{"model": "CTC audio transcriber", "train_examples": 15625, "n_mels": 80, "input": "log_mel", "head_dim": 64, "qk_norm": false, "inner_norm": false, "shared_expert": false, "kernel_size": 31, "beta2": 0.95, "beta1": 0.95, "max_precond_dim": 1536, "adamw_lr_other_params": 0.0008, "final_lr_fraction": 0.05, "warmup_steps": 820}
Rows from block 5 of a small CTC audio transcriber, named by matrix and row number. Rows with one number within an expert belong to one neuron, the router's apart. Each number is 500 + 25 x the weight over its row's rms, rounded and kept within 0 to 999. All counts start at 0. Numbers have three digits each. After the name is the row's rms in percent of the matrix's.
Before each expert's rows are labels from the 100 clips, of 14976, where the router gives the expert most weight on average: "top examples" is what is common among them. Only what is clearly more common there than usual is listed. The data: read English sentences (LibriTTS-R).
# router: router (model.blocks.5.mlp.router.weight, 8x192, trained with AdamW), inputs 156-191
# gate: expert gate (model.blocks.5.mlp.gate, 8x192x192), inputs 156-191
# up: expert up (model.blocks.5.mlp.up, 8x192x192), inputs 156-191
# down: expert down (model.blocks.5.mlp.down, 8x192x192, transposed), outputs 156-191

# expert 0
top examples: the word "i"; the word "said"; the word "you"
router.0 101:487517533511495544525510487523550493526544508533427543494522528432489501502489530504484487469516496456499493
gate.9 101:542513483512499465509560532540489489524491460524539521486514475509504461485530494519437499525459476516495507
up.9 098:541519495486514474505565530550494460547495462485534561515504519531504440509514500536454518530443494507463511
down.9 100:493466487526477526504499453504475524498463494515541498514560466548534451498530479531456498509447474528539519
gate.10 102:463467514503497547479504490491478511526478533475496499494496471497532486464511499499433513468491533497505520
up.10 096:547496502529513470535451504493489482487523499523494508510514500462464510515501492502563458515524462508464513
down.10 102:512538524515495464488493496488477514482496495522516544494499468499523513481491522475480539508465498495437426
gate.11 081:493523472523513478494480502477504503475490503505470469478505511468493434538515506478523479487496517500522524
up.11 085:477548477499514485498496502486472498477468526502485513496529514448509470510502489522508485494464499489529496
down.11 094:478516482468512549499502484527486504538514483460543511484467507446483489512473534496526472450497537506507520
gate.12 111:502470476489503498471500550525535453514495488491494540560451538515503496469483473512469504505514480498436463
up.12 106:493496541530509504485512503508472515520515482527457521510477480525480507423539453489490546512505507512482501
down.12 108:527515465458495492498488493514537443513481471487466502469510513519462549498546473502477476468522521483515510
gate.13 105:510494512462532489529494535519449512462490516499488468525423515458485514538506518488470543487487536490515479
up.13 111:474487521469508469501504521485464533495504529518484490497502543522476511457511540537498478530476490502486551
down.13 101:462455551524503524487489487498472509510535454515522473485511476488527530478499528484490481491481515492536485
gate.14 105:489500506494466475458537502506459520505455467491495476522541486479492513502490480479493519462487494522507496
up.14 110:527490510497504523554487469517527498501469511509471507491505505499485507515538515523527467498502490464496469
down.14 103:482505476520463478470479453467499517513463520495540494475520477487484500485485463518492501492494498495474505
gate.15 091:535490508500527559502509502491465515526578471483485495477539560477492502513480472521511485526430458481511484
up.15 089:517510495498493503503472461518471498498542460497503472486510552452514456509481547529473482527518478459490489
down.15 099:513496522513516481503523487528502509525495486528513534539527440487461494460511507480482460477528523504542498
gate.16 106:478513508489508494487453497471493510474517485498474520492464491480549484486534501512502501490456546540527504
up.16 112:513506461499477469442480477496566426507535552519487509509467491494522514522508512490481495479445512542503532
down.16 099:499455519513531556547526469529506536477530544445460506503452556531504501458497463466509511466502515523483496
gate.17 088:483516493514460544495452483434541453540496515543466495516510471499476495558514535470440507489486520501502516
up.17 083:503493512515488510512448489465546442511501455524481523512504499471498503573508491519503500503476528516509495
down.17 088:466490553503477529523531500475475557537504483466529496516468504571487497491532551502485527468549515496498464
gate.18 100:530501504466473510478496494478488503489469498506503531556509466481515492548509487486512506473482494445517475
up.18 095:498490484494517485481460498479496481505503496492485467510519567518504493492516515507466497473489517509512482
down.18 096:526481456492519514459497493465524560495516476524527513543507520483540457480493513524477491506547552526477440
gate.19 105:488507530477445477491539507488516526490519516487428508504510529500558524499476482514499459503505467539529535
up.19 113:483525524513482481481499463523499434506555528465506513501445513462500524525488529535515537482526483480505478
down.19 104:527506514527471536510490504503471508531505482499506502477492517486494502510520492478518510525528500470494446
gate.20 100:516511469478483505458492462501475507510452461506488474513493534503426504514516500508465546499537483495502498
up.20 099:502513509512505527532501510499556534487495502489524482493484502478508525480497490516533438474520520515534477
down.20 101:542522471510509489487481497517484514545430518538526502483517517503497501523515475493462511513488515492497496
gate.21 099:517507489546512534466507522501441499507536493493463486467494473521490484514508484498534484475506508520504438
up.21 099:527493517526506509499508512524499507556520519508461442508508497526515489520490476484534501506491507526464481
down.21 093:505507483514492514495490528520454497462490451492517508516559517505519489473465487527514519503495523578535514
gate.22 098:525505520471516532508512450472524481497514565518518529514510522495523521486511516479530522466518524483563504
up.22 105:504476509494514515465511472508520506508522492512521489513550493432499482520525491499429513471518499529471503
down.22 098:505512504516513497484471472558535475531501533490491468487499508492452523499474496563477505479484506498523498
gate.23 111:466533510505489532505477489537493427474472515477511499500518479502480481439489498494480501501451517514485504
up.23 113:494490473515525495479536518492524498508528521540528506530573486507482489504487486518499484522480492512496511
down.23 103:488460481474485484510525472516510524535504475452511542516493514491533504517522466511464511487502484474497484
gate.24 097:485510469477491497499540491545501512473505541492511450461470517509537504480491478474491480461478449497466485
up.24 088:478474509510526460476428500508523452510500473490476499559552483458458498506455491522482476463519538522475540
down.24 100:507509495506519541521542515483485506525519516478500490487503526497499471500487512470538492446475454486486506

# expert 3
top examples: the word "the"; the word "of"
router.3 100:467515524509539500484506527527482493495478439481463501490449492542520474494478502515460481554502536466510473
gate.9 092:485474502482529503491472494488483456491483491512542457513441512489524522511457510518493518524491511523476501
up.9 100:489461484472485506504545506499534499501483464503528485492455559532500491483432468526455476483462449500490547
down.9 095:492489450453463509481463471497523522455480495507510495524521531509498505471506478507506545504470558487468488
gate.10 100:522497442478527497473474476498506472509476527504495496526515517463518502509511550473488520493535545506535487
up.10 103:470512491536503483506526496527480519522465500513496495501522507452519538505495511453481578513450508501532524
down.10 101:535517465560500476495520521528497521485502532477508509498545463477545505424502514511476506545478455477509541
gate.11 104:515492464447501516528499501516492463466506498486499474493508513536533505550544458488473487473522508483471483
up.11 101:498492506494501541505468523502534539500485501484537539478505488495509493463417515483484540512540498518553487
down.11 099:515472511480525473512502497523528510464527461451496480519505517481503547511508500449534501518509512508470496
gate.12 102:528535523468447490520467506516497568493482518540500491490473524490478494529518486488526506497488447514519470
up.12 094:502507470425444519514507499503544525500476519508509468477491468512440540493490493530440485493561467510524476
down.12 102:474480538480495494491500497455523479500528497506492455494490509551524475478493552531457493459475507514498532
gate.13 106:495525493502468494486502510527500493509505442509470481510497515475490510510482489506474477482492501522497526
up.13 096:480490495482488498480449508502505523471445480460496489515486500463458526492479469490505471529532515542565498
down.13 100:527494487510487513507466507471477445504504519481532545492494467473451538515527460498480499539500508495533491
gate.14 095:461547507512434507498465493514491532470507545580479459506491513519525517500473517484509480491496477498505488
up.14 098:550504503490489522516528501533495473524520520466505520434531513503523514469508514526532507526508506503485492
down.14 097:545510459513511448538509514537508524524508489472449468492511490507509469500502482489493526419486504515484512
gate.15 097:501486549517515545460481509517535436530491474513483477489507467477490530523529512481492495504524472474512491
up.15 103:512557455492494467487510501484488513500477490485526494531477450519481514559459560493478499513460497522533513
down.15 102:456489460494501521509500476504514491502490506479534527512461528558477458489489513468486531529519539467528541
gate.16 111:528509470515503490504498529518567530519483494485458517509465496484448468473526502490467521506524457502486505
up.16 109:514481511512529487517495457482514511535512479495486510498518512540500458486515511482511490478466542477535540
down.16 109:469544513525481487465518472501469488519491483558530475494510532481507497482509538514479479514486504443460508
gate.17 104:540491499548500500456519481502466504489477498528509503525527498529507522517478473469509515470516467512521499
up.17 107:512483472521540484510519524508518527471459460488503498498512520492500481484516517531486471492535515514495500
down.17 110:484506528528464500476547521518516541497497516523513517476473554508489512463542515523498541518467485477480508
gate.18 095:508530477495532517552504512503512498462488526517475468526487524459536503493478531489512540523545525491492503
up.18 094:494498526528495542489499515516478443492480464486513545449491450531512539523476486559450460478499481501485496
down.18 095:541515489515486489474488493531469474490520499515459507488471532493516525444564450514492500468526480498471485
gate.19 099:523507517518520483488494487467470513500489508514486479477525496500493483512529542470527507481498528505501508
up.19 099:484512487512471524518490499523524499498514525546520470532493473452499502477464434510507491476509479526521499
down.19 111:455487475521482469524464499522519488498477520547494479480492517516517510551485494487536478486488508449506490
gate.20 103:538490485493537513485462535491550488471482439526487509517520511506510540513557519487507462489508485499481489
up.20 100:523482498525521440460505475483507525494512500519550463442484516477493513497477510504503494487549517476490501
down.20 101:503477469562516480490555507525505454507495495497508548486508470480511530506506472515524495469490500489527501
gate.21 094:468435500488487492552486518479484436486523495511461527497506516484508511541493535468507511474533486526482568
up.21 097:472412497519495494512492504501470471482502512496497497482514526508536509504486503475488503495442490477496549
down.21 098:489527496484468504541508438535483493487486497511533496548463553492486548532468478497507477513523528533476499
gate.22 098:477497512568501447468533498497499505508457496543519502488494497547452475518463536485490522523476543475533509
up.22 099:520487509479518481515525528485496468523465514494522560505502525534488498519471513524526495467504510545485426
down.22 101:513527499490468487500516478481496481456521490489521482530483498512470472448494541505451492499504498482482480
gate.23 103:546512507534535526508496488508503522473508472496515503480528490504483505507559478440482488500515475510501487
up.23 101:499520507482482508491479507498487531500547529483547466521492518519496489514516539499498458488516509562517500
down.23 096:459526494479525467484490510488523466506500485528509521434498512517536500485504486517531469495533488528482545
gate.24 099:511488528502504492519513520517485459511492500508468518488495434468536465498528440482481507504464480500509504
up.24 104:523507532491554483518472509492535494464464506528488476508497487489440499475520508479536510495536468504507515
down.24 099:503514535487502476523492474509530522480492504508508486479479538480525490492467509475500431532494537501504475

# expert 5
top examples: the word "to"; the word "that"; the word "it"
router.5 097:470476494510516471542517518422548499469501457513477517521498519497471473526491466452492450538517463481527497
gate.9 096:516484502516507481501488509482492518505502511455498495473508481479455531526507538563464506471465506473485460
up.9 097:475522499503490500546511485485512464470510542530543492533490493477482529507498484444545468522524487466525528
down.9 103:498517514498524504553469540519479485522537492535500468484524540481535518543494500444469487499510506477513507
gate.10 107:502510498468484562515514479470536490545511537512479496460506487521457543460518523506511545499518494488504470
up.10 103:534452517463505501502461518468518512513559483519545455492495477527513485483480562514526486520463515480510511
down.10 105:508481494504521527473491514474554525498517530489517529453493485482493507468517479519538506526503506501475489
gate.11 097:494504536519505488485465526522517492529532517514580513523488479514522503484442525511534471458501508490487553
up.11 097:504529548488510493511519542511478514550476501541522536526549501496467514480425488491512508477518512486484495
down.11 099:512491525459479470464491500483470473492502496520517464481490498507461498495542514495504506528519481500516517
gate.12 093:501520487476466477472508529474504549519509477554530519513498529474522499541521485503489522441502487519528505
up.12 089:515470522506532504499489496547488470480476527452456482468508472501475489479446466478524498516480494471483473
down.12 094:519466512484489502465477490494497505519508523516527517488512480455496513522488448520505441501503510478483518
gate.13 114:496436478505514494442490507508480477473522466540462506464482514492559493515501506483477467566487484493508475
up.13 101:490524510507476510487529499503542458462466445487474506488497496544458471536461512493524524494503490490525473
down.13 105:514483495498501515502528490467473519493507488525461529475489519542497486483485487524502524518500498499493529
gate.14 092:490456487491496528463508514525492509537518512458497514526545491471490545492488495454485539471511495488534535
up.14 100:509518488510517448531508509459476491486514490521498487495474499530500480485550537495521516523507529493448465
down.14 097:541523500501482499477520510500513480509512478489489518506470478465521508514499531506532459540517528506540497
gate.15 117:528508499517476519471495527500505477483468522539545545533515513469497514534487464450512540481483510452516505
up.15 108:515506496512451492527499506514485484484503477521439498509505490493499491499482477493513565517491516451518529
down.15 107:438498522509523496498539464496473464518480491456538469529486520520516535503502495470493529502548465520529454
gate.16 096:502499551487490468521484486500484531492550470467487522481522487530494476533511505478459499502438529518495495
up.16 100:505477503516469518474506495519501506489514507527491493536540513507505482512490544491506513520458420472519453
down.16 097:515503506481520524567508488519475556457466481491507522529489472452517504528503458504537504493506515522525544
gate.17 110:527496533514510505499520484476528484497491522492518487560493492492481525474504446497510518523491477521515466
up.17 107:444511527494529527506482509503524511499461472537512549481486507511468510528496521457484517524465541483495495
down.17 115:491522530513464469479496512511522521497484469516463495463503545483469499529479519515445506499481531485542487
gate.18 099:481482492484513520517476507523495486476484526512507544516512506509435542546459481514529515512511485497525505
up.18 101:489490485506508491487517477496503514475541503489499479484516519494520474500500495478527487537475531530490515
down.18 103:522498530500560440479498496444537496517530500517493479505514515493505489466523491471522474472517491511477484
gate.19 101:481487469496497503502511495536484498485500538505546502509515517519506478484497513520529532484456459449488501
up.19 094:475531559512500496488506524470487516516506460543498495523462525501469479502529484509503507528547498508500483
down.19 100:501470496471523498507513495494479505509506484514513440518489488481471487448509553473515539520488525473484495
gate.20 103:546484477489558487479463507494473505481482485494496485496480505508529501547530482506464515513482513510477531
up.20 096:485523456479446492563525464499527540507489495488533530511504493515533485519511477479514534485471500504527488
down.20 099:495436530481464533545559533514496505499499530544512431480524492531470480504524519495497473469512466477493449
gate.21 102:515464519521530466493516474473481457480557463485503491503424468482487492524519550499533525554476531459519477
up.21 099:519528509530444562505507544530549508518469535522471474499491517525514495448529481518484478511523440485537534
down.21 100:511544506481526473493519505455488519488524494496522515499454521509494530512483461516523545452470547496539481
gate.22 104:518500479501513483488558517476508513490522462488479492492539473506480537483447496494514452548487424539536524
up.22 098:496515492477527461525513468518464505488536494526504509501477500466499481509472516480443474532476487473502540
down.22 101:475479488500506485567506512454512503492510513502491487517503496488515512487477521502484485498534480535528497
gate.23 096:517452520498504496515513475507516525533521521492504508474479524486510472497523466501505494564508512539534509
up.23 092:516473511505493507530516487503495527503516505582477503489514516501480469518492492487506546506513534527523512
down.23 099:490466483487515485532489475539466492514502507511534528510483500514501543482495456519515541495486513506487482
gate.24 091:518518497534483496532494480482469502489527506489513519528458504471495480525499458476498501486489511498525510
up.24 090:506500520495465538463498472501493525540493460476497520507516520499491520412525516504500511555517477491456521
down.24 094:524524516548498500491462489505566499477499496490519519511478509472509476510519463472512491515504522469537503

# expert 4
top examples: the word "and"
router.4 098:531491484513502490485488475548480497511502520477489523518534488523474492513497455538500495518511486459452511
gate.9 107:464518505538499501484468517479517539507496553520477548518475515520504485481506512505516482485508557486545526
up.9 106:496477509495518547457524507460501448486504512518502505504525482526478469499497477513501465506500551484481527
down.9 097:504514519507515508514533533494505523493520482486476541445454507480478534526515522505514494526461476459512539
gate.10 097:480508498462494474496505485482514534491529498531516529472531492470544471501498488459450459476522475524478544
up.10 093:505462500490494500461480472517510473496449471514501542506475479484497487546522521528483489479502491474494524
down.10 103:488474502510497500480478497452487503519540515555482533498499500530516487522510478518554486495485479499510495
gate.11 103:516446437500489473534504494541515507451522503518509500530485470524490518487510493490474498465501487543493519
up.11 103:511481551535539520526521499475493527508508510489491522505512488455498490535464530476496532487512560499533522
down.11 101:449494495468496542515535519469507505467510486529513509475482510518452467514541526460511503464503496522473492
gate.12 101:468482575501513509480542485532460482511494506507526508523530494522545472492506471519543490494487475478497494
up.12 111:523477479490497499491495518486520535491544475519540541473512451533518497505491496475525484521476490497465512
down.12 103:575495491472529533489528501466514476523502534481504497533502461504480491492500490492533496505502536551514535
gate.13 101:506458519513496477503484476504542461492502536534511565456487519503539511504482488512501535525457481498508456
up.13 096:513505464524494498522470531535471500469442452507519474492519473517468458496518570516499519528508516485514541
down.13 102:457493481482495542511514490510504501480497454483529504529505451490500487510512497547460498528532497500511474
gate.14 093:490527482496467523509499496541517487510516464478535458478516489516502517485505505580503451480473537517494521
up.14 086:484528495530468526535475520505544446510504478483562488493515486536524545504521478524456456459481525494508546
down.14 098:488502505524499512604499529517500506501507465457468486475487497488527495478512494504534531498503518538473503
gate.15 106:477486435490492490524498522525481513515514506518494475482532519460473487535459522494500506474487477510474537
up.15 108:496507496484479494504537474493462510500524528527504468506476513467483495512482534494474526453499469475502523
down.15 102:471464516504467496559503549471457542495526500513523521461519494491487477522507475494528525476506540507531500
gate.16 096:530523562499470544480548484495534506473516498541502491498496504503472488500493503511569522456461473469501527
up.16 093:519512480492458530448498486480544497507539504530513506487499513486482535484490505494539531512503480507516523
down.16 103:484501490482436554498511479504491515496519499458509510457516510456481459497467543516447485531517491517462455
gate.17 101:501497504572493518510523499518492458561506464465471459534499453533492468489520515468446544527503502524554498
up.17 104:505492508509527499496506502488508508483469495466488484507482464513514518477535554492532520499496499505554486
down.17 101:492519527488470502493485514520520527525465485529488496505530506483547468486517480506472476449498494534479471
gate.18 098:508540565503524509510537483519444495504512503471531491498446551516531436544481487501443448517517504520506494
up.18 098:507533510476486474481498512468533504501543522475510495515509549481485543510483542531502513497490501499509524
down.18 103:489464458524493489467524523470506502520472480557537521503510467515456552498497521564506458447497511488496509
gate.19 113:500518519448538531491518523469475503475506543485438484532461501490522469472504499499511499444499512506483492
up.19 111:499512477510542448513505532494520470517498507515443544521503494505505512512500523467522498552534472537489503
down.19 101:525514476569500495489492485545502539496493485507477511537494501493490544511485522504466483497532458496469511
gate.20 103:487524478507522496478513529477488479508484479484482494443502541482555503496499483499505506533484517508527510
up.20 102:510532528477513474480473505467499520518486497506540531461465487500470508497465461451511469534502512522507492
down.20 102:493502493482437475486489507544492491488466523497500500495484514511521464532551485507485513492501442510512540
gate.21 092:463478506482508516467483461508490475555497514443485488508492486471493518529468477496566486459548513499494489
up.21 092:491451514494507525530480472513489489518543577519519493501507505507489493536479505506530465507515491499482487
down.21 094:495530504475530469495510511434476495506484475502496465514515547504472531485471488505481487515530522493499485
gate.22 105:488490521456536517479542491467529506532477489531519533482524528498498556469508495516499520535498532487487498
up.22 112:520494472491486505483500513440545475478507543444445502515483498537483499508500494528517508473490529480482504
down.22 105:465505531541458505524491487511460499500479552478429477463488488518460541502491514540535490514464560517580516
gate.23 087:489504478535490471483496466490542509523531489512499536486539518483531506486508497500524500432503502470456510
up.23 085:477512547509528481535490507523486497507495511460505459520487454499502491490498489495471497551515507484513513
down.23 091:551480454487469565467523458506465503482484532463494529529481463481508487443489523495480488455511519473476487
gate.24 103:496464411518501486475508532487457571487466460507495514478509450480510459450520490477527472511485506461514510
up.24 109:526495515460428520511499489436513521486501478534482496520501518492539505458494482494517502512489524471541470
down.24 098:516454471533485471469492467456523463439532503500505516529523488503497543521465530448491502485514510465475496

# expert 2
top examples: the word "you"; the word "be"
router.2 105:536494451480515498474529476510491486471491481540536494524497526460529491552506509501507497478503506462505551
gate.9 096:506548535524505475465500469489508488511468468501477534477481480525507469517475532558524526536519527536510555
up.9 097:516505476470499496487504540533551486489521471528476479498483460505528493474503488499490490482546520492486526
down.9 092:464505480482460452480473490467484510509521474469515521471532512473501477510476509512550514509542449487510447
gate.10 095:528502492515516502451493533503550479518518477503510510499486503469492513487466508544469514474535483463505487
up.10 091:463500475480499491562541503518452555483457536524493505531488502547522484505556485493519471521459487521500487
down.10 104:485496523489538494497519482488486510478511526536459455532509536489504474473519505523472488516481497481523499
gate.11 095:524472476475534474510476480467498498466484433488529488525480503476475522490462496455454499475546518490497515
up.11 104:474495560496491499492501462513482529541495533484502538469475512504451503470506527553469497511486535518512469
down.11 108:498488540531493472507469499514529528481506532489501508472506490508503521510479516518501526478486530505464492
gate.12 097:477471463530499503489469486488540503543509505498540500512506495486497531501465539541516535438489522519527500
up.12 094:459526531494457495561476475489501532499526565514537479480453493454518512449485491523525480495486533475546459
down.12 099:511471488496493517503504469527537487514499484513505495473514528559491512484519460465510459521488513436526512
gate.13 093:505537486513507520499502507497513480521511496507467496493509504501536497524474512505477477509524459496479506
up.13 094:522529503508490512488528493501492531502470517519476472532495481479527502494524516515495482509494441528489474
down.13 095:494471474501471511545512493476470467471533489513512441501486465489506472494483541473511500470489505512465446
gate.14 104:496455543482497498516486472480537488498485499491457491508537474484470559500502495500536493487495489478487492
up.14 102:511530483502469458529529493530509500523487506503501489478446495436529476501487549514552512489488491515477470
down.14 104:518503514491519458520500537511480505487545463477497528485444485522536461516483474511523518490472548518479475
gate.15 098:456484496480508477544469526513481524476528496498470505455474495489477466515526439492462523451526507528488482
up.15 099:485502504533528465474517490487473494514524500493503488506531472525465481516530517475550500507483446504547474
down.15 098:554467542502475530509463479481460522519509469478499489536480545506498541503522485485490532507520495507478503
gate.16 111:481495475536465514496495493557510502478510526464488526529506512501473510471526469505498470490491515467498489
up.16 110:510488469530463502460450521495487499501499522497506502542499476494521497480483481513500491519443503483507532
down.16 109:543487476499459512532480488523462501480529459492480547500522485493490516534452487517499475501492479502470528
gate.17 094:492509536471498485516485472474490510483477513481508540518494523497515488522487514500495575528475473542525503
up.17 096:521485528519493500512496541491519500540477516507505528540482516522472554484475556502485524499507462515486537
down.17 103:523513508524520499549466513507523507508459523512499479474507488467525441510490547512537540530535530547537473
gate.18 106:489443521487494513496531494527486502496489479524485514506460506522531498534464484520455538541509440533500510
up.18 112:560497579478549517551487500539509547523451521479498505481500552464471517552502521517534488496519524485481486
down.18 111:511528532454525518531472492520526521457466483518514493511516526517489523477512461526509524518512531467526484
gate.19 093:513492511501504497532478504503548501479542491490506479493530481529524477483512492520459481512532508543457490
up.19 084:516503527520519532526503523475517483475514485496499481472491496515523496501509493515465484497517490513501516
down.19 086:436504494499514456457461493526522455535486509501519504493510506545481519508502460510513478498496553504499514
gate.20 119:538485537516511519470529501497507496446484492559492540506517509519503549500499489494478489490471495495522538
up.20 118:482479491506463499491479478503493508482528506512519533477510495491496443504496536501432541532534500490514508
down.20 103:486521499523513491520528519465527481530538476509499478458523421481540396493488533489503524526523483498505532
gate.21 111:521511495470504513511521516521512488519497530531516525514542511535430459520532476486482464485483440493535490
up.21 106:477466480518496509497472531496496484484474521514476501487450492486537524523486529516495511530517471510512515
down.21 105:473507468544490502473507460500488509533489529514494522488481513501498519509495481475537497525512493496452538
gate.22 094:468500507500499566476520512506512471498504521518531477469470502522507518527551511505527534468462475489545456
up.22 094:499500507476506486535514464503524517489499544508492512522534517480500464483446473486494493546511468489481518
down.22 103:504523486476514521479539487512470514528529516476492498461501499498464515460526521517498443469487491470476477
gate.23 104:500513524477513519484478454517509507499489498520491556507493536471556503544502491480479540551485550468548439
up.23 097:507526497502450454486513510502514494494489550479452479499478482565527503506529511497488490455496456523468517
down.23 105:514478508491519479523496470443504538530501498522510570477488453499507479481490467498510441474486485449494463
gate.24 099:525514528489446508477493483497493488470525512550469472496516493528496512474499512490445479500483494499507482
up.24 102:492478510490495518530508521516506484482461483452508555514502496482514485489487461527552498507543541482511467
down.24 101:496509462470511495481501509485472474531516485497501521498464499454522471522487498502504551503517499487521517

# expert 1
top examples: the word "in"
router.1 107:484497515515488459481545524477519511500531499516563521541476455507460458463490498513475493539480520511461466
gate.9 107:533482501500480434514528516527535518480495514522499493522553534503468529472493483526478547484492510553508472
up.9 109:506534497520533461494481485528493520506528498498505523528512531504515493539518477533526483482520528503496476
down.9 108:485506502481490539537514451521470497573528525508528484517471506470509453547512534491536501478551471555513530
gate.10 092:476473482471545466502498493527496484523471479463479467514511521470523526517493456489524479529489482503508505
up.10 104:533468492539508529579538459499521454494547513507483546503494514505492479489506489487490504485509502553465504
down.10 106:502490479506502494486482510480540481528527466522484534462498487470521453539482457535459507492454515505515513
gate.11 105:505509510497488515513443519530482442469475507518492512468496475550473496516553490502498528473506508530481501
up.11 100:502485483454498480492497470476534495524559467483490446531474547501487514451482471537493482515507433491431533
down.11 095:480516495519507543480479458500518483499464488499510480474508517483479490474477490502546499444480533508473465
gate.12 106:489518559475535474454517525510479524467475513513529517506477493446468487505514481498476519507495511531485505
up.12 104:473551506479557467510496532489513490483526495500488475482489543480492493488504495479527443486472489533456490
down.12 105:459512491486516430520479505533487521481505504468523542508488542494491490471519507495523526485484468503514521
gate.13 105:526480461506502480534439485484513472498457480481497488504494484557493515539502504474519502514467499501490502
up.13 106:501533502518478497537475496521506489502460522489513478524500480511473541510507535474506464488554490483487493
down.13 100:492488471500471431478471486523465519522546476522498517483497516533513500510529503503504535470493461531500543
gate.14 099:502496520536499493546523492458472504506487530540509528549474515505518470458512487490519516489510537469490490
up.14 095:500511539426454500528463474498489506573503462474474498492511543514505501457503476512474503506486496470488516
down.14 098:497481469517489497474511485492508513556523483500497489510520539544518497477487506535525500499509457500482483
gate.15 115:506470498480547451516489523484555520492522487579475438513497476523494533482520470529522481490495509495501538
up.15 108:479505471507557503490463498484501521516492478503499472507540494513496527513495545486531530482486551465510510
down.15 103:482526500501506463536491521486480517454466573484514506468482487503538536470544498526530492487501529472462486
gate.16 109:518530566525491491462502490523507501499510513491499480467489521467498485491492494524481513474511482517497533
up.16 108:476512503507490506502477504507551481517531523481474497434455530509517508496522524473500579541505446464478496
down.16 105:478501471537523485515480552526536536561521476527508490485533518555493509471557509490473520530513484450478496
gate.17 101:515502526526533490481508416504466496470493446542481516498505504480490501493539546512486506551501484505502488
up.17 098:515515506555523476514473437435489556510530462511482490496471477531459517519517483501542526466516477498480489
down.17 092:466520495497465485536486496461485514499581538507513470495527455520489473516497501461530443446455485516511505
gate.18 091:530450475510522520489502482499510515499505496473462507493535523513493555472562511513506502486472532521513494
up.18 091:470496497483519473518537434525448485522536536493514525464499505510494501517464493523511490521470505514508507
down.18 097:509486489495521458509484450554530503534464536501485522483535471499474495506505476509471480519504477501506506
gate.19 097:473481524533557512471541497495474466525478551520510517509522503529523461530514547508503452506511494464541510
up.19 106:542466518513496512544478498471479528511507511514518470521512486510454476497496497463490505485500493527479477
down.19 101:511545521502495519531489481481480483560554474517504527548472480504535515512528528467470500547485455518503489
gate.20 086:503507488481529526492477465506501490465521520496501514499456509494534541496465456526505513493492472481470481
up.20 102:489470498489475498531539518514471529518515469534511494514529478517463483531520504462529507506519508520530488
down.20 095:517467503508517523482495534470487465490499494498497525493481466556504461463528491465525579531489529505483456
gate.21 109:482499487467500461480502463483470520485517492463470510496492471526436519497518487521447519522513516507527517
up.21 103:522429524568479495509502526562532491499470511461510494510492492500502484485501540461450500491505498551542487
down.21 109:517486483508532501493509504486512500535527518462480547511506484484552471541484539502498483500509510500498579
gate.22 102:520529502484489533516478481543534507484473541521466488501481493477469496469485503532519499516537491465530549
up.22 105:509486508484486521542463498508505468497471553534494541499508500512444482516486485509477483488518515516549514
down.22 097:484516485464534500502506525484498470519499519471493478517544481467506457515528512481456540489535477512485533
gate.23 104:500506538496521506461537509480497498526506482536508503478487532493475523522508511537501525525459479492508481
up.23 106:497464470526507508436521454522494504496506496502525478454527527505525503470494498488515504437544465508446475
down.23 100:514490487516503530520513502523521478533506508499484492515483532458539514494507536502489482529478482524497536
gate.24 104:537510514508485462504493528471484522481515514506498477526509496495496509435531496482479457493525492477474545
up.24 098:491544482494492500514504532482464481442465508473484491539532505509506545522484481435488474519515470511526483
down.24 081:477523503482480537500486495501460495514506482472466528513519536521508481522463515494535543446516485476479494